A small encoder-decoder audio transcriber, trained from scratch: encoder arch crnn.
Rows from block 5 of the text decoder, named by matrix and row number. Rows with one number belong to one neuron. Each number is 128 + 24 x the weight over its row's rms, rounded and kept within 0 to 255. All counts start at 0. Numbers have three digits each. After the name is the row's rms in percent of the matrix's.
# fc1: MLP up (decoder.blocks.5.mlp.fc1.weight, 1024x256), inputs 37-73
# fc2: MLP down (decoder.blocks.5.mlp.fc2.weight, 256x1024, transposed), outputs 37-73
fc1.106 087:136141107135101130131130127133107093128105156102096137092114155116085108109160097148142171106160114135084147151
fc2.106 068:133136117147125162143150090167132098165153138127162096155102096107103100124129147155141143112141145093160142168
fc1.107 102:150130105150091141180162138147063076110124143122105127102150126130076097155150137120122143179108120114156106119
fc2.107 119:145163113108121106074043147151147152133145143106138156070117111119118113136162136103157141131180118141106104127
fc1.108 106:161141147101111106148122169115115132131123146106146129145126126131149144104179174107118112091143111180133144108
fc2.108 116:133108126152134097103138146113139166154144140118142152123106076088153119138175119114122149065166148130139141133
fc1.109 103:073134123112142115152141142158125106160172148163140153143155113124075111095126127152115113141115086132118165136
fc2.109 099:104141175123121166150214128098132090144125118152155103137146105156110178110109117100100117118120173133124159130
fc1.110 155:114181123109084141141133146150124141147143130098156145120103111134115140112173106086125132119165134154096089167
fc2.110 229:142168103207108106135166087133112106097133079142152137133150125137105150108153107174084122099127106133104123142
fc1.111 091:133110119150099119119109113172155084148092162157124164121131110130089112139130135122100120157159111103127137107
fc2.111 081:088112149126112115118151103130135149110160114138108119111158145130161110162141085089108090153138107131149155141
fc1.112 082:097173108134127092114111143086121136098139136105095131163111122107139109128155139119102169100139089164146129130
fc2.112 065:097097148091110130153155152123094140139104089124117105107128146117141114148149127165149099168096119145130111135
fc1.113 136:137125128097122112176113161119131140124137151129147142172152092107115126087146119113145128111135132162095118130
fc2.113 143:130144112168122116143124145102149159117117127052106121139081102106125136102130120124115142116184161140161134134
fc1.114 084:143112104119168160168159099124137153132146129136129133110101176156096111114158133128159163094162084161090157092
fc2.114 071:127095113085159170098126148159107150117152163156110088118131136148129138107165128156095132130131137104141147148
fc1.115 094:169188099105155143099154145115132136112139125142091101114100130108098096073144107105165127146120105105136119156
fc2.115 068:133175117102127168159152111157068111138139091170097119119120091147127150107089144174135143141166148117121103116
fc1.116 092:116124149123155114174124163153110128168088112107111105132163093116131095143132150132115105116126102155118140136
fc2.116 074:107136153140161162133118184105121174122133113174087117118139133161124128091122147153108131156138159110146149127
fc1.117 089:108126090097138157170155141134140094131138131108137136156103122153149090093127164099102151120103139145155153125
fc2.117 074:118078099165118116096159084146129098097154152140124127130161124153085162157100123113123115173166117153075144155
fc1.118 086:123115118136090120157160101095137090115117139138112165108149137116092115096136154151135141107144143162118084106
fc2.118 068:139141127137146113102142166122082139108108170104145145127139174121144151144105144103131118142071169144126140137
fc1.119 094:133162147151158108149143100175094159130154115128113107146156138111132106103133118100131120155128108109124150153
fc2.119 094:082170142099126169087097111158095093136129120121147105145139109107118127139108156142119140158137149109142080111
fc1.120 107:126114141124110156149157136116136102142103166101149125154161156108100160097153107110132156131148121101061158097
fc2.120 097:146123120120103166169122172133107113153167115140123145118146116148169137127148099150085106128153156113101146067
fc1.121 106:155122131123120094134153131093137096100092151119115125148116116147115077132146161096134129117161117122117133103
fc2.121 105:149075167169136186123176144126147122105136120084149114146130119132138162148141110110104054119110149129173163130
fc1.122 094:132113126103083115164123169149101086119122100086128137145135140115135108106138126112148131185116141158107162122
fc2.122 092:091145112092118159121153111142096100169161102110154125096150081151085153099110145083083090151146140111071170136
fc1.123 093:088131140127134089154111088170150140112150141146121150111132165092118152114108113099126161165130145185125120166
fc2.123 076:121132139133125128128101128115130093087096155143125144161145123099138133128148163149161161179116168108119129126
fc1.124 147:106120111108119129119123117150152131100117121105125182102097125131178131170136133108110119112164118199120122092
fc2.124 165:156129139131150133117126119097125080126110167094123116147112134098138126182110133118145108146137127140135104142
fc1.125 079:153129151135106120130156158100135151068140154150122109139112118131125085109144126103101171136161155177122162093
fc2.125 068:081155132166113117146119159097150146097118134105103140140148106163117145105145128090130131084110158136112090127
fc1.126 106:125138119110106117142121111140108130118115137131144136124150148112103131110140143130128127130142130135073141102
fc2.126 106:178134116132139132111137072121128099122133098141165138146177118171091147135149141131134102165111124171102118136
fc1.127 090:164172131107158140110109101147089143127098101139143165144116146127092108133124120144149132122134143120111125102
fc2.127 085:117105152105131138151124142079123171124132164103098132122119133103124103114132114131106134123126161159098101093
fc1.128 100:148144105093155117163155112166104132127082105124147099102117129103148147134155148126103170128163117132086125111
fc2.128 093:119106136138183168136123140148138102131127109138125089147157122124097113137142138089141143148097148104103143134
fc1.129 168:161119080121103123116117135119154145112102149122151153144109112146132114162167161106133117151155146193130109118
fc2.129 225:164088093095154153174118131099081128129107121132114131151116126149149128133105153133100141113143128137159106091
fc1.130 089:129137109139124138154136130102116115152112116108101175171116160144143158104139132105160170099132096131148115107
fc2.130 071:143142114097125127132156121134146120104149136155142148127098118149161152141099111141101146172110113111102125126
fc1.131 147:174156110151152167131128104124100147134152126121132146167135157107136112127098141142116133116110111108106134143
fc2.131 188:134182124160111150081158125170105121109164140158154078180146123129137124095109097153124155134115113120136128145
fc1.132 088:133131111154112144099095129153159117108141153149160149121130104138140131119118122108100154085128117160154154088
fc2.132 066:134150162112106123150096092118128136151154161142131112144156154150144169119129102145152097147123128087126112148
fc1.133 157:144155124107129110165112146125132128137093135135173168118117132104103122106180194108120149132128123150102098128
fc2.133 168:148128164180159153133143106125124083142125094122107096129114118108095174146150129141091084100126157100139153115
fc1.134 091:118134092148112120112141154117142081138100090118095161084139136157122118149170116158115155166117112175113157143
fc2.134 074:145137110121115137094138114139149163145145122119165071153116070143155108140148138099123119117110157133119164148
fc1.135 108:161175158137147125155126126161143148100093179081129103123101115109140146137157150123129109164145097140105118165
fc2.135 093:106137119148128184127128135085156157141110119134107127115112124114130131152156134118108135090121121147102135173
fc1.136 106:126146096136135111133106126121120123096116156125107156156121163126094128147132154136144175151113131148128081135
fc2.136 117:140135141116151121148091126129131109157101125137123107122160116102127107193123112140153139206129141111089167126
fc1.137 101:096159117086109151136140171111155098152110151141150154101133138154102124120139138097135096125105101126105131154
fc2.137 076:133119152156161091164121106125130106067125150126093120134159142103105122100139129129139157122146132123133110160
fc1.138 088:143127111127087096123141119132125130096083171152156106114088133091141138095105180107126172101135141123147089124
fc2.138 080:148134096155166082088142123126180176150096175126132120151098142142140104143121104123124110126126100127135092163
fc1.139 179:135140109126096132142088144160150115138137134140111159101080148107106129162163153132130165164173105116078116124
fc2.139 240:105146131132136098131101146100146144095126135179144139144122158127114109186129081146133158098110142129144084131
fc1.140 098:100146148103129156131089134115088109155114108139098120156150154116112131112126122147173157145136139136105130100
fc2.140 084:139150115105123110110114133122106069147123109136138158075124118134112116127150089102124100156152155115100152142
fc1.141 089:134132151119156134103159138183089146128180158151141164115097083149147101130146156118103128114120114114154147104
fc2.141 081:085142146108156163097120136161163160132124105163143166143169133155139144116100099106148103088135099116108162155
fc1.142 084:096163162152148110106133104141072124158154143109096168162102106080119119100095140134180164126125129120151163144
fc2.142 073:108159160130147153129149083089108107121119129113100102160166097115120092173144131142114146156119130112100124130
fc1.143 082:123163124150135150141167132111161144114108122127147109162088138132123088139158130089168137174098096131120102103
fc2.143 067:142131099111151095110105088118118127129101084094154109127092119156129109118100149124119095163156134139160138158
fc1.144 124:110099094108103085114100139173142149128147149126129154122072130135062133129160183146138129148129108117106109109
fc2.144 155:100119146075140082121085123104173165094132112178157110121138175129095121180110074159128159119121135127136112127
fc1.145 096:159139113141091101101140096149141120146111167084174115104111154108094128113141149116143135135132109150149143101
fc2.145 079:133114123141140106111140141141105098125121116156093154125141142113130135114139131070178128131126148144147102100
fc1.146 106:142160120151123127129124160143120104093092123176153112153122136124118138109131106126098165116168155151137098085
fc2.146 112:098089131129106155121135119178143192137157141132110101145117148084174113115096107166146163115142135130137158147
fc1.147 094:115154141102140128105125098127118104133158168103117166152099113124112103137158143117116159106130160114118118175
fc2.147 076:107124103153108141130145155139144116119131077153158119083130107098134162159136095170128150126147111134109090159
fc1.148 083:103180087153126117137091098165132100137145105146091123104128088120090084141171109133130170160151133150150146144
fc2.148 082:136130110104158104106158106100148139149123128092160109143108136122135101174138114121138089115074139130108105126
fc1.149 088:077126085116138110129122113089068088164109170138128158155116160135142123109136125123103158103154152100112090117
fc2.149 084:134135149090115147121129129123153075142107147126145110126149106169118145165155107138135109122162110118119099124
fc1.150 114:108164089117088105122120117159121084116143148156118184142107117129108113124121149132155147149134125141148083157
fc2.150 121:145123122106125123137115134088148185133146096137137139122157096123190112149123125080150120091155118136119096174
fc1.151 088:153118089110082124114094125126119107151098170144091162123168115123117111140150171126125156090161148139143160135
fc2.151 093:127101067141170146122099110065140159094115150142128153146116149135166139112139187118132081148134102119141198161
fc1.152 095:159138107094106118129165163104087135151123144126165157133117143175095157149152121173101151116147101108119164125
fc2.152 104:110125131153123125156139140114144110137117117172081124097158174112084148130169136155103112145111112158142114075
fc1.153 083:165167113121108081116100159170127154092140153128128153120103117129102085134143139111136146150122155106150094163
fc2.153 066:161136112105128148104135122141128152107129101123138142157111140123167137094111113090152141144125166132163184087
fc1.154 089:136148131101115133103104099178132118134134095151105128146147126092147108084149149103115130144107153161151125135
fc2.154 083:162159127151129133150120127149099147090174113132109041157162100082110126102149096116149143125122145136116159117
fc1.155 131:121118108133128091124114156147160112118133186128151139156102105125092116124187187129095134131130154184108130138
fc2.155 141:103111096136098137136116135154136081139090144168149163115125095113105141130156129100142159152172128174131063117
fc1.156 085:162122131132093152139095102142138080110127131099120120164129092112123088148149157107128133134124133115141154149
fc2.156 081:101162122118100126105136113135110090101159151137121184136138163117134152156138118102090135175119099109125091099
fc1.157 107:160138138082154127128123129142131144123099120106127142133141133135137146121103151091142145147138123099096129142
fc2.157 103:154134126152115142146149141135120079117133139156096144125129132130154156145151133116062132147131142127136118093
fc1.158 086:150140114132127154122106134128135092102086101128115137116097143100097146131144138088102132131151136109117143164
fc2.158 082:121107123109119102095113123123106066092110133096119099156151094104099145170108095126103102189104148161129102158
fc1.159 086:150154102160096125129130117085124097087124178099108133136111165127099153141133168094163115152131164153152114114
fc2.159 085:143122105128104117118104142112142191134103130083145118139095110156168072110157104122167138128143137151146125118
fc1.160 090:107124093154112123115156140094107089122141113090115178136139123144101094132128128103169140122144151104111116136
fc2.160 077:096132121141122139113118113147141109135099156108128152119155158168102099127144149089116151114096145139107136124
fc1.161 125:168132131108140111135100099121111115115159158120142175116119115114142125140139162124132158140097088174104107118
fc2.161 139:126115145164141114158103155139145125127111130097097131124111115117161123157131110103138156168099153132123109118
fc1.162 088:129101126132114117156135169096143102141100146152179176145093143132110105070138138155095166131146153152145121137
fc2.162 070:140120137149159120172153097129140122087148083160100092096154105159152094135112131146150164118154112079151150101
fc1.163 089:127152082148126160142112096153092166113124111130107104127149146116128157138147128118112173156116124151134125111
fc2.163 075:084141125136092169081131120163136095115162112141145102112109115089165107119142125158157127164118136144138114142
fc1.164 099:160150155159137121149129174158103127122109140127156153123110122119101100108147158143139176098121108151095120084
fc2.164 088:121101104106158161148143110122162146137152124129170119111175172165123114132102179167094087141100140126158177146
fc1.165 088:100149115111119144148107157134156122120151092086118157138120160104126131120130146082090141155115123146102110110
fc2.165 078:204143112136108128134107135110069070143144103132152108095102137164141154112147151166117126113163130134159120119
fc1.166 090:150166110138153141158137107097145095145091116129133141173093138106149127119140167124104168165112146167122114090
fc2.166 072:138151159137122160141165110147129146132131142153153116103169137110112176160090150124156132105128138088140161142
fc1.167 099:127107106107141145163137107113126098100167115148151154125123144181103139140156148117091130098129113166155083094
fc2.167 092:138099145136178146151145097090105121108095110146107133180149124169109125146127178163133158112095120093188162132
fc1.168 089:161170119141092155151136156107123137142103139110099105125131145154091112143134136085111157155143152142095155090
fc2.168 066:143152148106105133109101152124089142176164146105110144165098135135103105102122162107115101126149152121158101090
fc1.169 090:132132105151104143171092101116125094154087132117129135116129138114134102165144139105103146127123154130087138116
fc2.169 087:198195128134125139149116130076098132153110119103113113142126125127120166115098108141127129106119163119152177134
fc1.170 093:106119083159109103134116092121142099109106101153106194165138119095153110132142169107142174107125112146123107147
fc2.170 090:111094154123145148134133092091146124127115126125128117123158118135124124131138166095146099104135156146143173099
fc1.171 096:108143161129135113128131134122108101113122118109152158153122120149087104129108131120161142168110115107116122111
fc2.171 078:097130144121144124175097154129110039151112109153115110117129083115122153164154139126086169166095123092106143109
fc1.172 083:085146118142124091103127128155156166168127160131136149109119160100117088081120145100097141158142111098103158129
fc2.172 069:123100126134183113107154081081128111087176110120157175116101147177104127176098147109099142137099158118162123102
fc1.173 095:169176132138144101120139108093087087090108151110127126176167159164088123141099107096129121167109139156107160154
fc2.173 075:106148151089148150153130128151147148147150092132128120123105097132147144118135112168162122125159158139095105175
fc1.174 101:124101114091098145184096147164124144102141109130137137113128152136142119101178122138142117155130142133143095126
fc2.174 090:148102132092188109148103112145129083125122125131089125109149157075117119119140138149151121173154140123129148103
fc1.175 093:166113135129093145117108157144150095142143115100166135143150098120151107140111138131109147129165096138090150124
fc2.175 082:130133116123114145115144114108126137103105082140132080158137127093140122109152154161145148167127127111079178135
fc1.176 084:124162102130095110144105131165091134130137105141126160171113128153080093135123138164168157175172162176119144147
fc2.176 077:131169161132174127155130104109135144092141135129149114165109129157116135151110111139096142126101107102142132144
fc1.177 107:084109154122091130146086110125139116102164173150083147151100122132129070146166152101133166138158122132169115107
fc2.177 118:094125153106140136151130113129132156136161109109106086106173159161149134137099080137080110127121157090148154149
fc1.178 087:156121101120152160131147092102123126099109131159134097121098128144089126125126151160151166101144104140107133157
fc2.178 063:151112090104104152167124160107158121127168153150097149156139136134140158169130121141109112130097114171146118120
fc1.179 086:160156083138140078150139138126087151095106103120152118167104104130148127152166115094116125127107130106148117100
fc2.179 077:160149116156147160103131109180179132119162104152143100107100104107132138102096144157115146140155103133144147154
fc1.180 126:171130130125127155149127105116122143129102129118170120155130122118081130084154181096138156108149141153141134153
fc2.180 152:154115161143142177114167123114102110138153158130143074106163129157099140132129116167044106087095154117149166133
fc1.181 085:122091126100148158144156164117132094126103102121128135135142115156104084129100095134102128167121151111118105119
fc2.181 070:152131145105104163128142116156128126141134113088129108081131150178104132147161125127151130126099108117115108124
fc1.182 077:151167138121138170164085145109140112103153135115162161155132127111089132084113118152084110142161149130127165109
fc2.182 066:109141115162118157148140105097135132107114103139119092118172116137108118156106151110095164158088114158157127128
fc1.183 094:079144142139132138132113171121093103094126098167127153146132147150124091088172135149145139104095148108099141115
fc2.183 083:094130109115117161115154127097147127188113109139171143149152156111156103113149130100131134105150117117142165104
fc1.184 090:163100102125096093146103126156100138123154110100097123153123136137090132096130152130106094105134095169145164134
fc2.184 071:134138164106119185133104117094099165174149124123145096100155119173134125134108132108142127121146116144105128103
fc1.185 083:154113138122155164171113126125151131147092141126135135154130165157122091096141123133100124165146143107111109133
fc2.185 070:123133102103106143150154133170116116133102113152081102110172122155178149116097103139115121153143127121112200125
fc1.186 087:105109089130147140148144091146129125140130116148125117140129169127124128150135148117152137138119149173088158146
fc2.186 076:136157111122155130160173096121094117100140155142143102106131127138087167139116147078112124103093115128089117123
fc1.187 088:092125125129154166127154130078114122126101120136109132097092134156156101117121160083163119163100118103116152124
fc2.187 071:125137110134156165102145147095147161168118141177144121089157115122175121130142139103162095129148129144110150118
fc1.188 095:122160137140110141120135142130107089158167113096131190098102129141098147135129132094138169119123125110078142116
fc2.188 095:121137167079140166095156068148122117133180104112137131132165100150125130109087131101115083159128119121076189112
fc1.189 106:113134147083140175149140144156144086131115161107142125105102097153123134119151142143121151131165152137128145149
fc2.189 121:142111123133160186171138122146109098152127136157114134084124161152128151156123146175128093113112141098151144102
fc1.190 083:152135156150085107114124091117100110119106122106159181110111110136135127114101107148146170121138123097141111131
fc2.190 067:118097138095120103148126155120143091088118100141103082101156115144096166115152152172119134117160153144126161125
fc1.191 114:184153148117109114154106156132123130141150141109157115159101101150128116138168150131124160139156146142088127145
fc2.191 143:151148116118123142146096143108113160137129128130147147134114132129146161135125081144105108127141108172132135086
fc1.192 106:140115089106107088140096121120129121081097151149125137137136100133121110159144125075116184110116110179115091109
fc2.192 117:114113114104125154131110097100179171141176142134132160127166124137177162126155118114081119069118098152149117138
fc1.193 085:131129148144088095140121112135114145100114131132116119170162149099099143118139138101115175125152143143091148107
fc2.193 068:119130105095169124159171124148143108175148146094152144152157139178150177120154098158137112166152105122102102146
fc1.194 094:112159151094128130110150103107117106088093114122119170124091095152121091127124163085125178145173114162116133113
fc2.194 068:127147166097094179104114143098151132101145142164110132071172140147133158128138101156105129088100133087139136125
fc1.195 083:125169169140127109111170145105088159140129110087115170130087138110149110122115142135125114101124124171111161145
fc2.195 068:130149114127158121111096124131124156098159089102120115106140173113130163145098152102096139156129155067117112136
fc1.196 101:139129119140136116103143110111126121064148148111138166162090112125138116102118097106148125155170140173131112134
fc2.196 102:130101141130166132140142129167128126112106125167144114126151149118109119116144131139149181149154126103145136151
fc1.197 092:144147093137114169149154121155130089165149176134131148148117110105160150081106155117108159148109090149068131112
fc2.197 080:146161112108153131130154096170105172138142125148122146131157122153144114101128107160080111124099127153098197126
fc1.198 093:121103087104128097120082139161091112150144136130094111114101140114144088121101110113117168131154125117131129136
fc2.198 079:083154108109138142130151114112123100109129105144137127144107118112120135165108115108119096146128132136148077141
fc1.199 104:113174130117130150155092130155116138119138130121112134107117116164120129151115149095104102119174102148083118127
fc2.199 104:119124123099134133120092152176116104170142138143116139133164136088133114123097110115164111154178119111119184111
fc1.200 084:137135098141159148168094095117094124095132157114110122100129126092130100118108127152154106168168124130130084118
fc2.200 061:088085172100105101145127117160101155174156162126107097143150140107128135108128114159142112087110116147145151121
fc1.201 080:103168091142096092132091137118084107088093117136117107147119107164128147113114148097141118139144149140150136097
fc2.201 072:119133108150148107125120105144117119139104130109164112172118100087107124114148093116102095107112128151113134146
fc1.202 090:141115109129123093116137168146110149097113152169095162132139121131107129097118152097119133100160118130096137140
fc2.202 070:060121131137125110147118121112111113163148101165158107110116164162128138113158097135112133097099129159136174095
fc1.203 102:118142117100132113093122124104155116125111113108145161123130152140136086094131173112103098119108125169162093115
fc2.203 104:151142141124137101121090088106152153090111154157110120160196098137155125180119189101156149146123111128111127140
fc1.204 095:116156119137111127181138100132142128098128116147139153123114104135098145169111137113126132140151121129124130136
fc2.204 084:103108145124120153130160131128102075131149110140092140111164143106105119119116106143119088148133130144119108129
fc1.205 085:122142146128090134119142110140104084159147134134161120140134137147143086131138137145113120155110090128066116118
fc2.205 079:126163148149099117125162101114117147092168136142120136134136169164106140159120133133086118149111127122092129158
fc1.206 086:120156073151133103163118132162116159106150161124088155126149149151153087094094148152094110165113108126103145093
fc2.206 076:162156147132123145135121092088113115100096110125121133164145117144113126165139123129147114117150161138168117094
fc1.207 118:180159117106090144142097129119123110136111140124147136141138109143126149076124169119122124108111148105133113115
fc2.207 122:121115137118117145137135146116117117150143137127109107138125121110121131102145128154151112119118112128138163077
fc1.208 092:158110170136096093147112101135087080135106148144121162121079131133092143166155105162145151100165114112137102145
fc2.208 066:150171109158154104115138132128115120157107104130122113107151131131108150090154122153118092107140137155098101135
fc1.209 110:086149148103143114127157085116098142157119151095143156102110114157091147119144107166139120134136134131103121156
fc2.209 105:170159116105120127118138128151155159121127072122115101127121116124155143101131150104110108147115147114121120196
fc1.210 112:123135101126117111116110103109132142091163123089127110162157146088065128088145142116150126112135095160140108110
fc2.210 108:118141120127144140131113130099103132121172120146132131178164114111129152131117153111108101135110134097094171115
fc1.211 083:133141118149143096145115131153116112153126140152125124131167097138115090116102159112163139124142134168079086133
fc2.211 075:131117158161156099115114074110132135091102151089148129102136119178114109136147114116118097116154112136138151101
fc1.212 129:106161113103152115161140115122130133143122138139139159121137125120115156125114155126142123121173102168139126150
fc2.212 160:137136158103141136144109126113156173146149114161125147130148085101138140130112111086109163113163144102090108119
fc1.213 121:082161130146161091119116137106110125100130116153156111161145139099125113131113136129112150137146129160151163093
fc2.213 139:089138114143115164089124134145127111120141103130155120147136146077153116117146156126150100145149128123080124146
fc1.214 105:118172159095114138158147129112120092152140131090122151184145113123091095126134102148128150154101107161157115083
fc2.214 103:111160137130094125170122132102117076109148134127127133149122131106105145115140154118134084158129143130124155126
fc1.215 088:167166123110116139142127148173106149136132115106161113152109129142104106134128125127146101112110109173098135148
fc2.215 074:063139087134132144103161117133155164124128125155142129100149145163179135135133099140075170073157094100122092133
fc1.216 145:136112108136127153143115132159122151144121125145091142145135093151143125085134150140125158105132143115102154153
fc2.216 196:129122118142154146127113188155116085110158141164096129113098144075162142113109103140138128182161111090118115134
fc1.217 088:120156121116124150119168121125150161140145111086169103124088140118134101127160108124088087077154096123157093100
fc2.217 067:126138087104101173120134079111160184162165123093148108136139105162166133100158124093151157092143133104131151144
fc1.218 110:131119120093108098158103140106119154125121168117144163159095089130111105170155124089099148141158154144123128132
fc2.218 116:216084112129131134150122112135117139150111132112075137173119103157138116167116139145117130135143106158117110093
fc1.219 093:149102106129115152157128154102068146162146154105152150120096145114118159131136098138111127160158143120092157169
fc2.219 071:173142110157131148156165163119153170118153103169111089122114138097145143105106131091137121143103103124114166122
fc1.220 115:145123145131110092151109106135130151090124151135160167165127101124103148075155202124112171086099135138146085145
fc2.220 127:146149158151163180146186122115102122144142121158161116122136156146124152105116127178084115148091165126142134110
fc1.221 140:120147119108113142122135143130138085133115141095128146149099092138111143146154137097122132162120102143117086148
fc2.221 192:147129145132083087145155127137145103134126089126124098128128118105101092111128158148120147134101148142125133132
fc1.222 120:106110125115126118087132143120105155102156128139135147108125148133141085102141114133138154149136121158122092148
fc2.222 150:135127122135149143148124129093084131127121107124152140135133142166148150144146154149107141141129145146113128143
fc1.223 088:167169120112079112121120118128144108151142126086116119151086070107152120116162137142130161151155120161101130097
fc2.223 075:107152129116102136160126088102122082128115136135095109115172164166097143152104098153088149115107135107131125138
fc1.224 109:188133151124117123171116140143115110053153126138095135142161098154106126138123168133169141135164145156152132143
fc2.224 119:120127132144168113107133127128085118093107114167096106135152174148156128146126153196112166133094148108107147107
fc1.225 082:146125156160125098184104165089147144151151163133125168139108108159089152149136162176115130097141117124121149130
fc2.225 069:115116129121120126117162086153090130139106107083095104113154131166143146115145122097124115097112107134120088129
fc1.226 088:119099128131142149181106156078129130104098146091151136132108132116115094081133129114146114132151110149121152122
fc2.226 070:121103109113158103153159124123129139115144121145122163127124103097159119099161123151150098100142154090141145146
fc1.227 087:135135107143102155105112130142137102130087143152135135106146134154113146094115128132155138154134146113135091107
fc2.227 083:146129133114135079146110140089110138095130151169092104153095161073125091160101116143121125119105158114119145135
fc1.228 094:093103114108132168127121096106148157150125133180117144148101148168162140118114125103108163098141143170117150132
fc2.228 103:108089143103156158128116106103165133176138136177119142135141159153108137178094125133128158140123108098149168080
fc1.229 102:117134121125149124171145119093091086086119146148112124109130141153135106115118138105112106137131132149114126117
fc2.229 115:093130147125140120129152123083125154068107145120148152152140120167169149151130131090138126106134130117108132148
fc1.230 088:105124121124144118174128106124139106088151104135149147100144107144123111136113161133097147142120107139107124084
fc2.230 079:133125120123123155148151108105123123128137134110130107155137083117164109109148141116093103110137104087162162127
fc1.231 105:139126109116100132126112094124107151124126164103141167175143111120126087126152162107119130137144131146123112116
fc2.231 111:148136101115096094116092135180123153126158183146132101156102141070064123152113095109150183156121140146124083175
fc1.232 137:135097138097115118176112108106095094107085117127106112131151108139136104137128121134110113162177153166103151085
fc2.232 141:176109125119133168174117155126126128153099117128117159107161107132105136118145162178144133172157149137116168112
fc1.233 089:079098091127119128164139147112105134138116127149093110101141125161160129116149127107144119152105095159101092127
fc2.233 068:072128146140149178092112121121107161120102166161155124130161150165132113146163120123142115112106096102105172125
fc1.234 098:098142102115075086167111122147129149099138155110156119158152131122129116098124155119117114152162129169120102134
fc2.234 102:114114129132122119108152140096116148145163127127163115148144105118166154136125130139134143097121144157140156115
fc1.235 083:164114116101084110134156156104158123076103123116149168127104137155110162155176110082138131120114097167137130148
fc2.235 065:099117135107101112152104135127161162129116158141154124106130101169146134138090102146121142095105132110098136122
fc1.236 087:126107124122091140133122119120124084135101125104162126122104095161153125085118178134122160095125143111143105089
fc2.236 068:157135130127142132150149127100140107128124109127135085134132164152137146141108130141144106128087100115166166105
fc1.237 090:115125080100130110117099151117157102144093174131159127117121099167123130131123166117154162102132148163104120105
fc2.237 078:105165143146098123085127106129191149124139117132168097109140141154158132125124120100143146123090130129142119188
fc1.238 108:117120096122114168137123117138091110100122137115127125144098127112120128134121112113160099151129148154110137107
fc2.238 122:171168147142140145128137150102136101152095169135094118140137152090113142136115115112161153156110132127142106097
fc1.239 096:160105092122157143162142099119148148109128163138150152141130133131095134093122141109159150143122112173152088102
fc2.239 083:141137145093137152131126129123130095100094113144138102134168151123094155152121099157110101172157118134136179122
fc1.240 103:154134135133119141116148121158143098146154114152093154122153152116107124081129167111113177101113084136118113131
fc2.240 110:149126166112156082146119134153109121119127096144113132141139122117119124169101131175131157195118141155101182079
fc1.241 089:125162143127132121122154146111135088126151109160121130154149183131118110090146121105155141152102155167097135139
fc2.241 078:092128141111108132120161143105166175162088151105146117149111146118118138149099131047105100101127119128142126134
fc1.242 104:144143106116114139131128151161113148132121171140148124104097155132120099116156124107115116134129115177095140111
fc2.242 103:095088155127138147134121143172161090160134126166123157112146178102137173133101081129126111129143102122139122120
fc1.243 088:131148143140107137110144150117113131108118157102138101107108086138134143122147131106115135157151100117130110115
fc2.243 081:150118121139099126098139132127120117117121168147117154115105133116165147122149101073114143116147127162113147147
fc1.244 087:159121095114108142126103115089137148115098149147129172116125138124108129159128109095156152124155125144120097097
fc2.244 088:095155101153122100135118140108160136141132135106098164134098122090127096111149160159147134127126109155137127173
fc1.245 099:138131093143117106102136124135095138157125144104130164144094090106135118076139165104102099146175167101150100127
fc2.245 090:128154116142139081149116097161148127102087100142106151123119147092076149133156100091150152129141147126135091166
fc1.246 083:136121105079143120163098155141152090093102165108132135113142157100132112103134149088115144149145139141113157154
fc2.246 060:136103128169162102106140091153167121113128138126091092088119121134148092120124153142154156087142156122123121142
fc1.247 093:075170151124154139119141148109129094138143122125104141161137124126144074115176094149153142143129103113118152132
fc2.247 090:116066129095107140140123108129146175162156094157107107108135129163125132108148100098135147126124109103150123132
fc1.248 082:110145142153132101108140099129164111098146138122141152117124130160108104175170132084124160163139157176126157124
fc2.248 069:149167147114103083135096151156158122084131115098105105157120107140163165104099163134162155091089136149137177095
fc1.249 117:096132122078112134128082134153144112142163140141124127131134109150134108114126109091125169145156095164090084128
fc2.249 137:109125169146149111145145115102181152118095136112149142105156127121124106120143094118137097051150159130154131086
fc1.250 145:101154116089114104118125145111108098112109175091166131155133115144120143114173110121107121126117134177121103135
fc2.250 181:126155144120091085142106106121170138136095164110135148121100135120126120137139146112158090132110123135143117141
fc1.251 115:145146097097088129131131148123136092110142146092162150141128127117086118128155109120132136158146143150135125154
fc2.251 140:167085104127097157107116080141114136170151143155130118113133097085119123159129121129138148141115124097093141105
fc1.252 162:134110087123127121131146144160142103138164134114159186112082110131088142131173179122094142130136111125153111139
fc2.252 195:128130132145148087116103138162129097161117104149118104088113118106102120161116137121153161170123101113107095136
fc1.253 091:153125139103124137127146131101091077141119140122101134164163123135096114086117118075141123138165088112091100156
fc2.253 083:082122112124098121110156132143148101174115109148142109153139128110094150155129144167099156188147128103092153136
fc1.254 103:168152091117089152134110149162120088121109131104123142151133158127127104122116143145168109159110118146129101155
fc2.254 117:152149130131116153105159137135155179137122106106140130087143105152147156139086138116141095148105171125113163148
fc1.255 104:098151089153109097155158113154126106159152146168143181099111144146126109092121168124096140150116121122127097137
fc2.255 105:140152129126144112104152117133109161093131128156131058141092120133167106128093070129146143163116142130157135137
fc1.256 080:147148116125161100172151095115092133153140108161122108122132136116133138120121115133103141107115128134107105144
fc2.256 066:098109162121155102121161129112146130158154149115058130142145107083139099135076152118155136178097121150113098133
fc1.257 101:125147105147124132174092166108117113134117144092122123141098130131111129079116181084132124159120155141105147150
fc2.257 107:147121149124143162106156113104164086142116106124114127118159129139122170147138096116090083123124147115140135110
fc1.258 083:106113093105140144157103127151133109142132120120125173153129140126099097120170161142121123101130122121137095139
fc2.258 077:129146142162150111084146142102119131123117114141110134150142105109152118135103090085113101117141158124134088102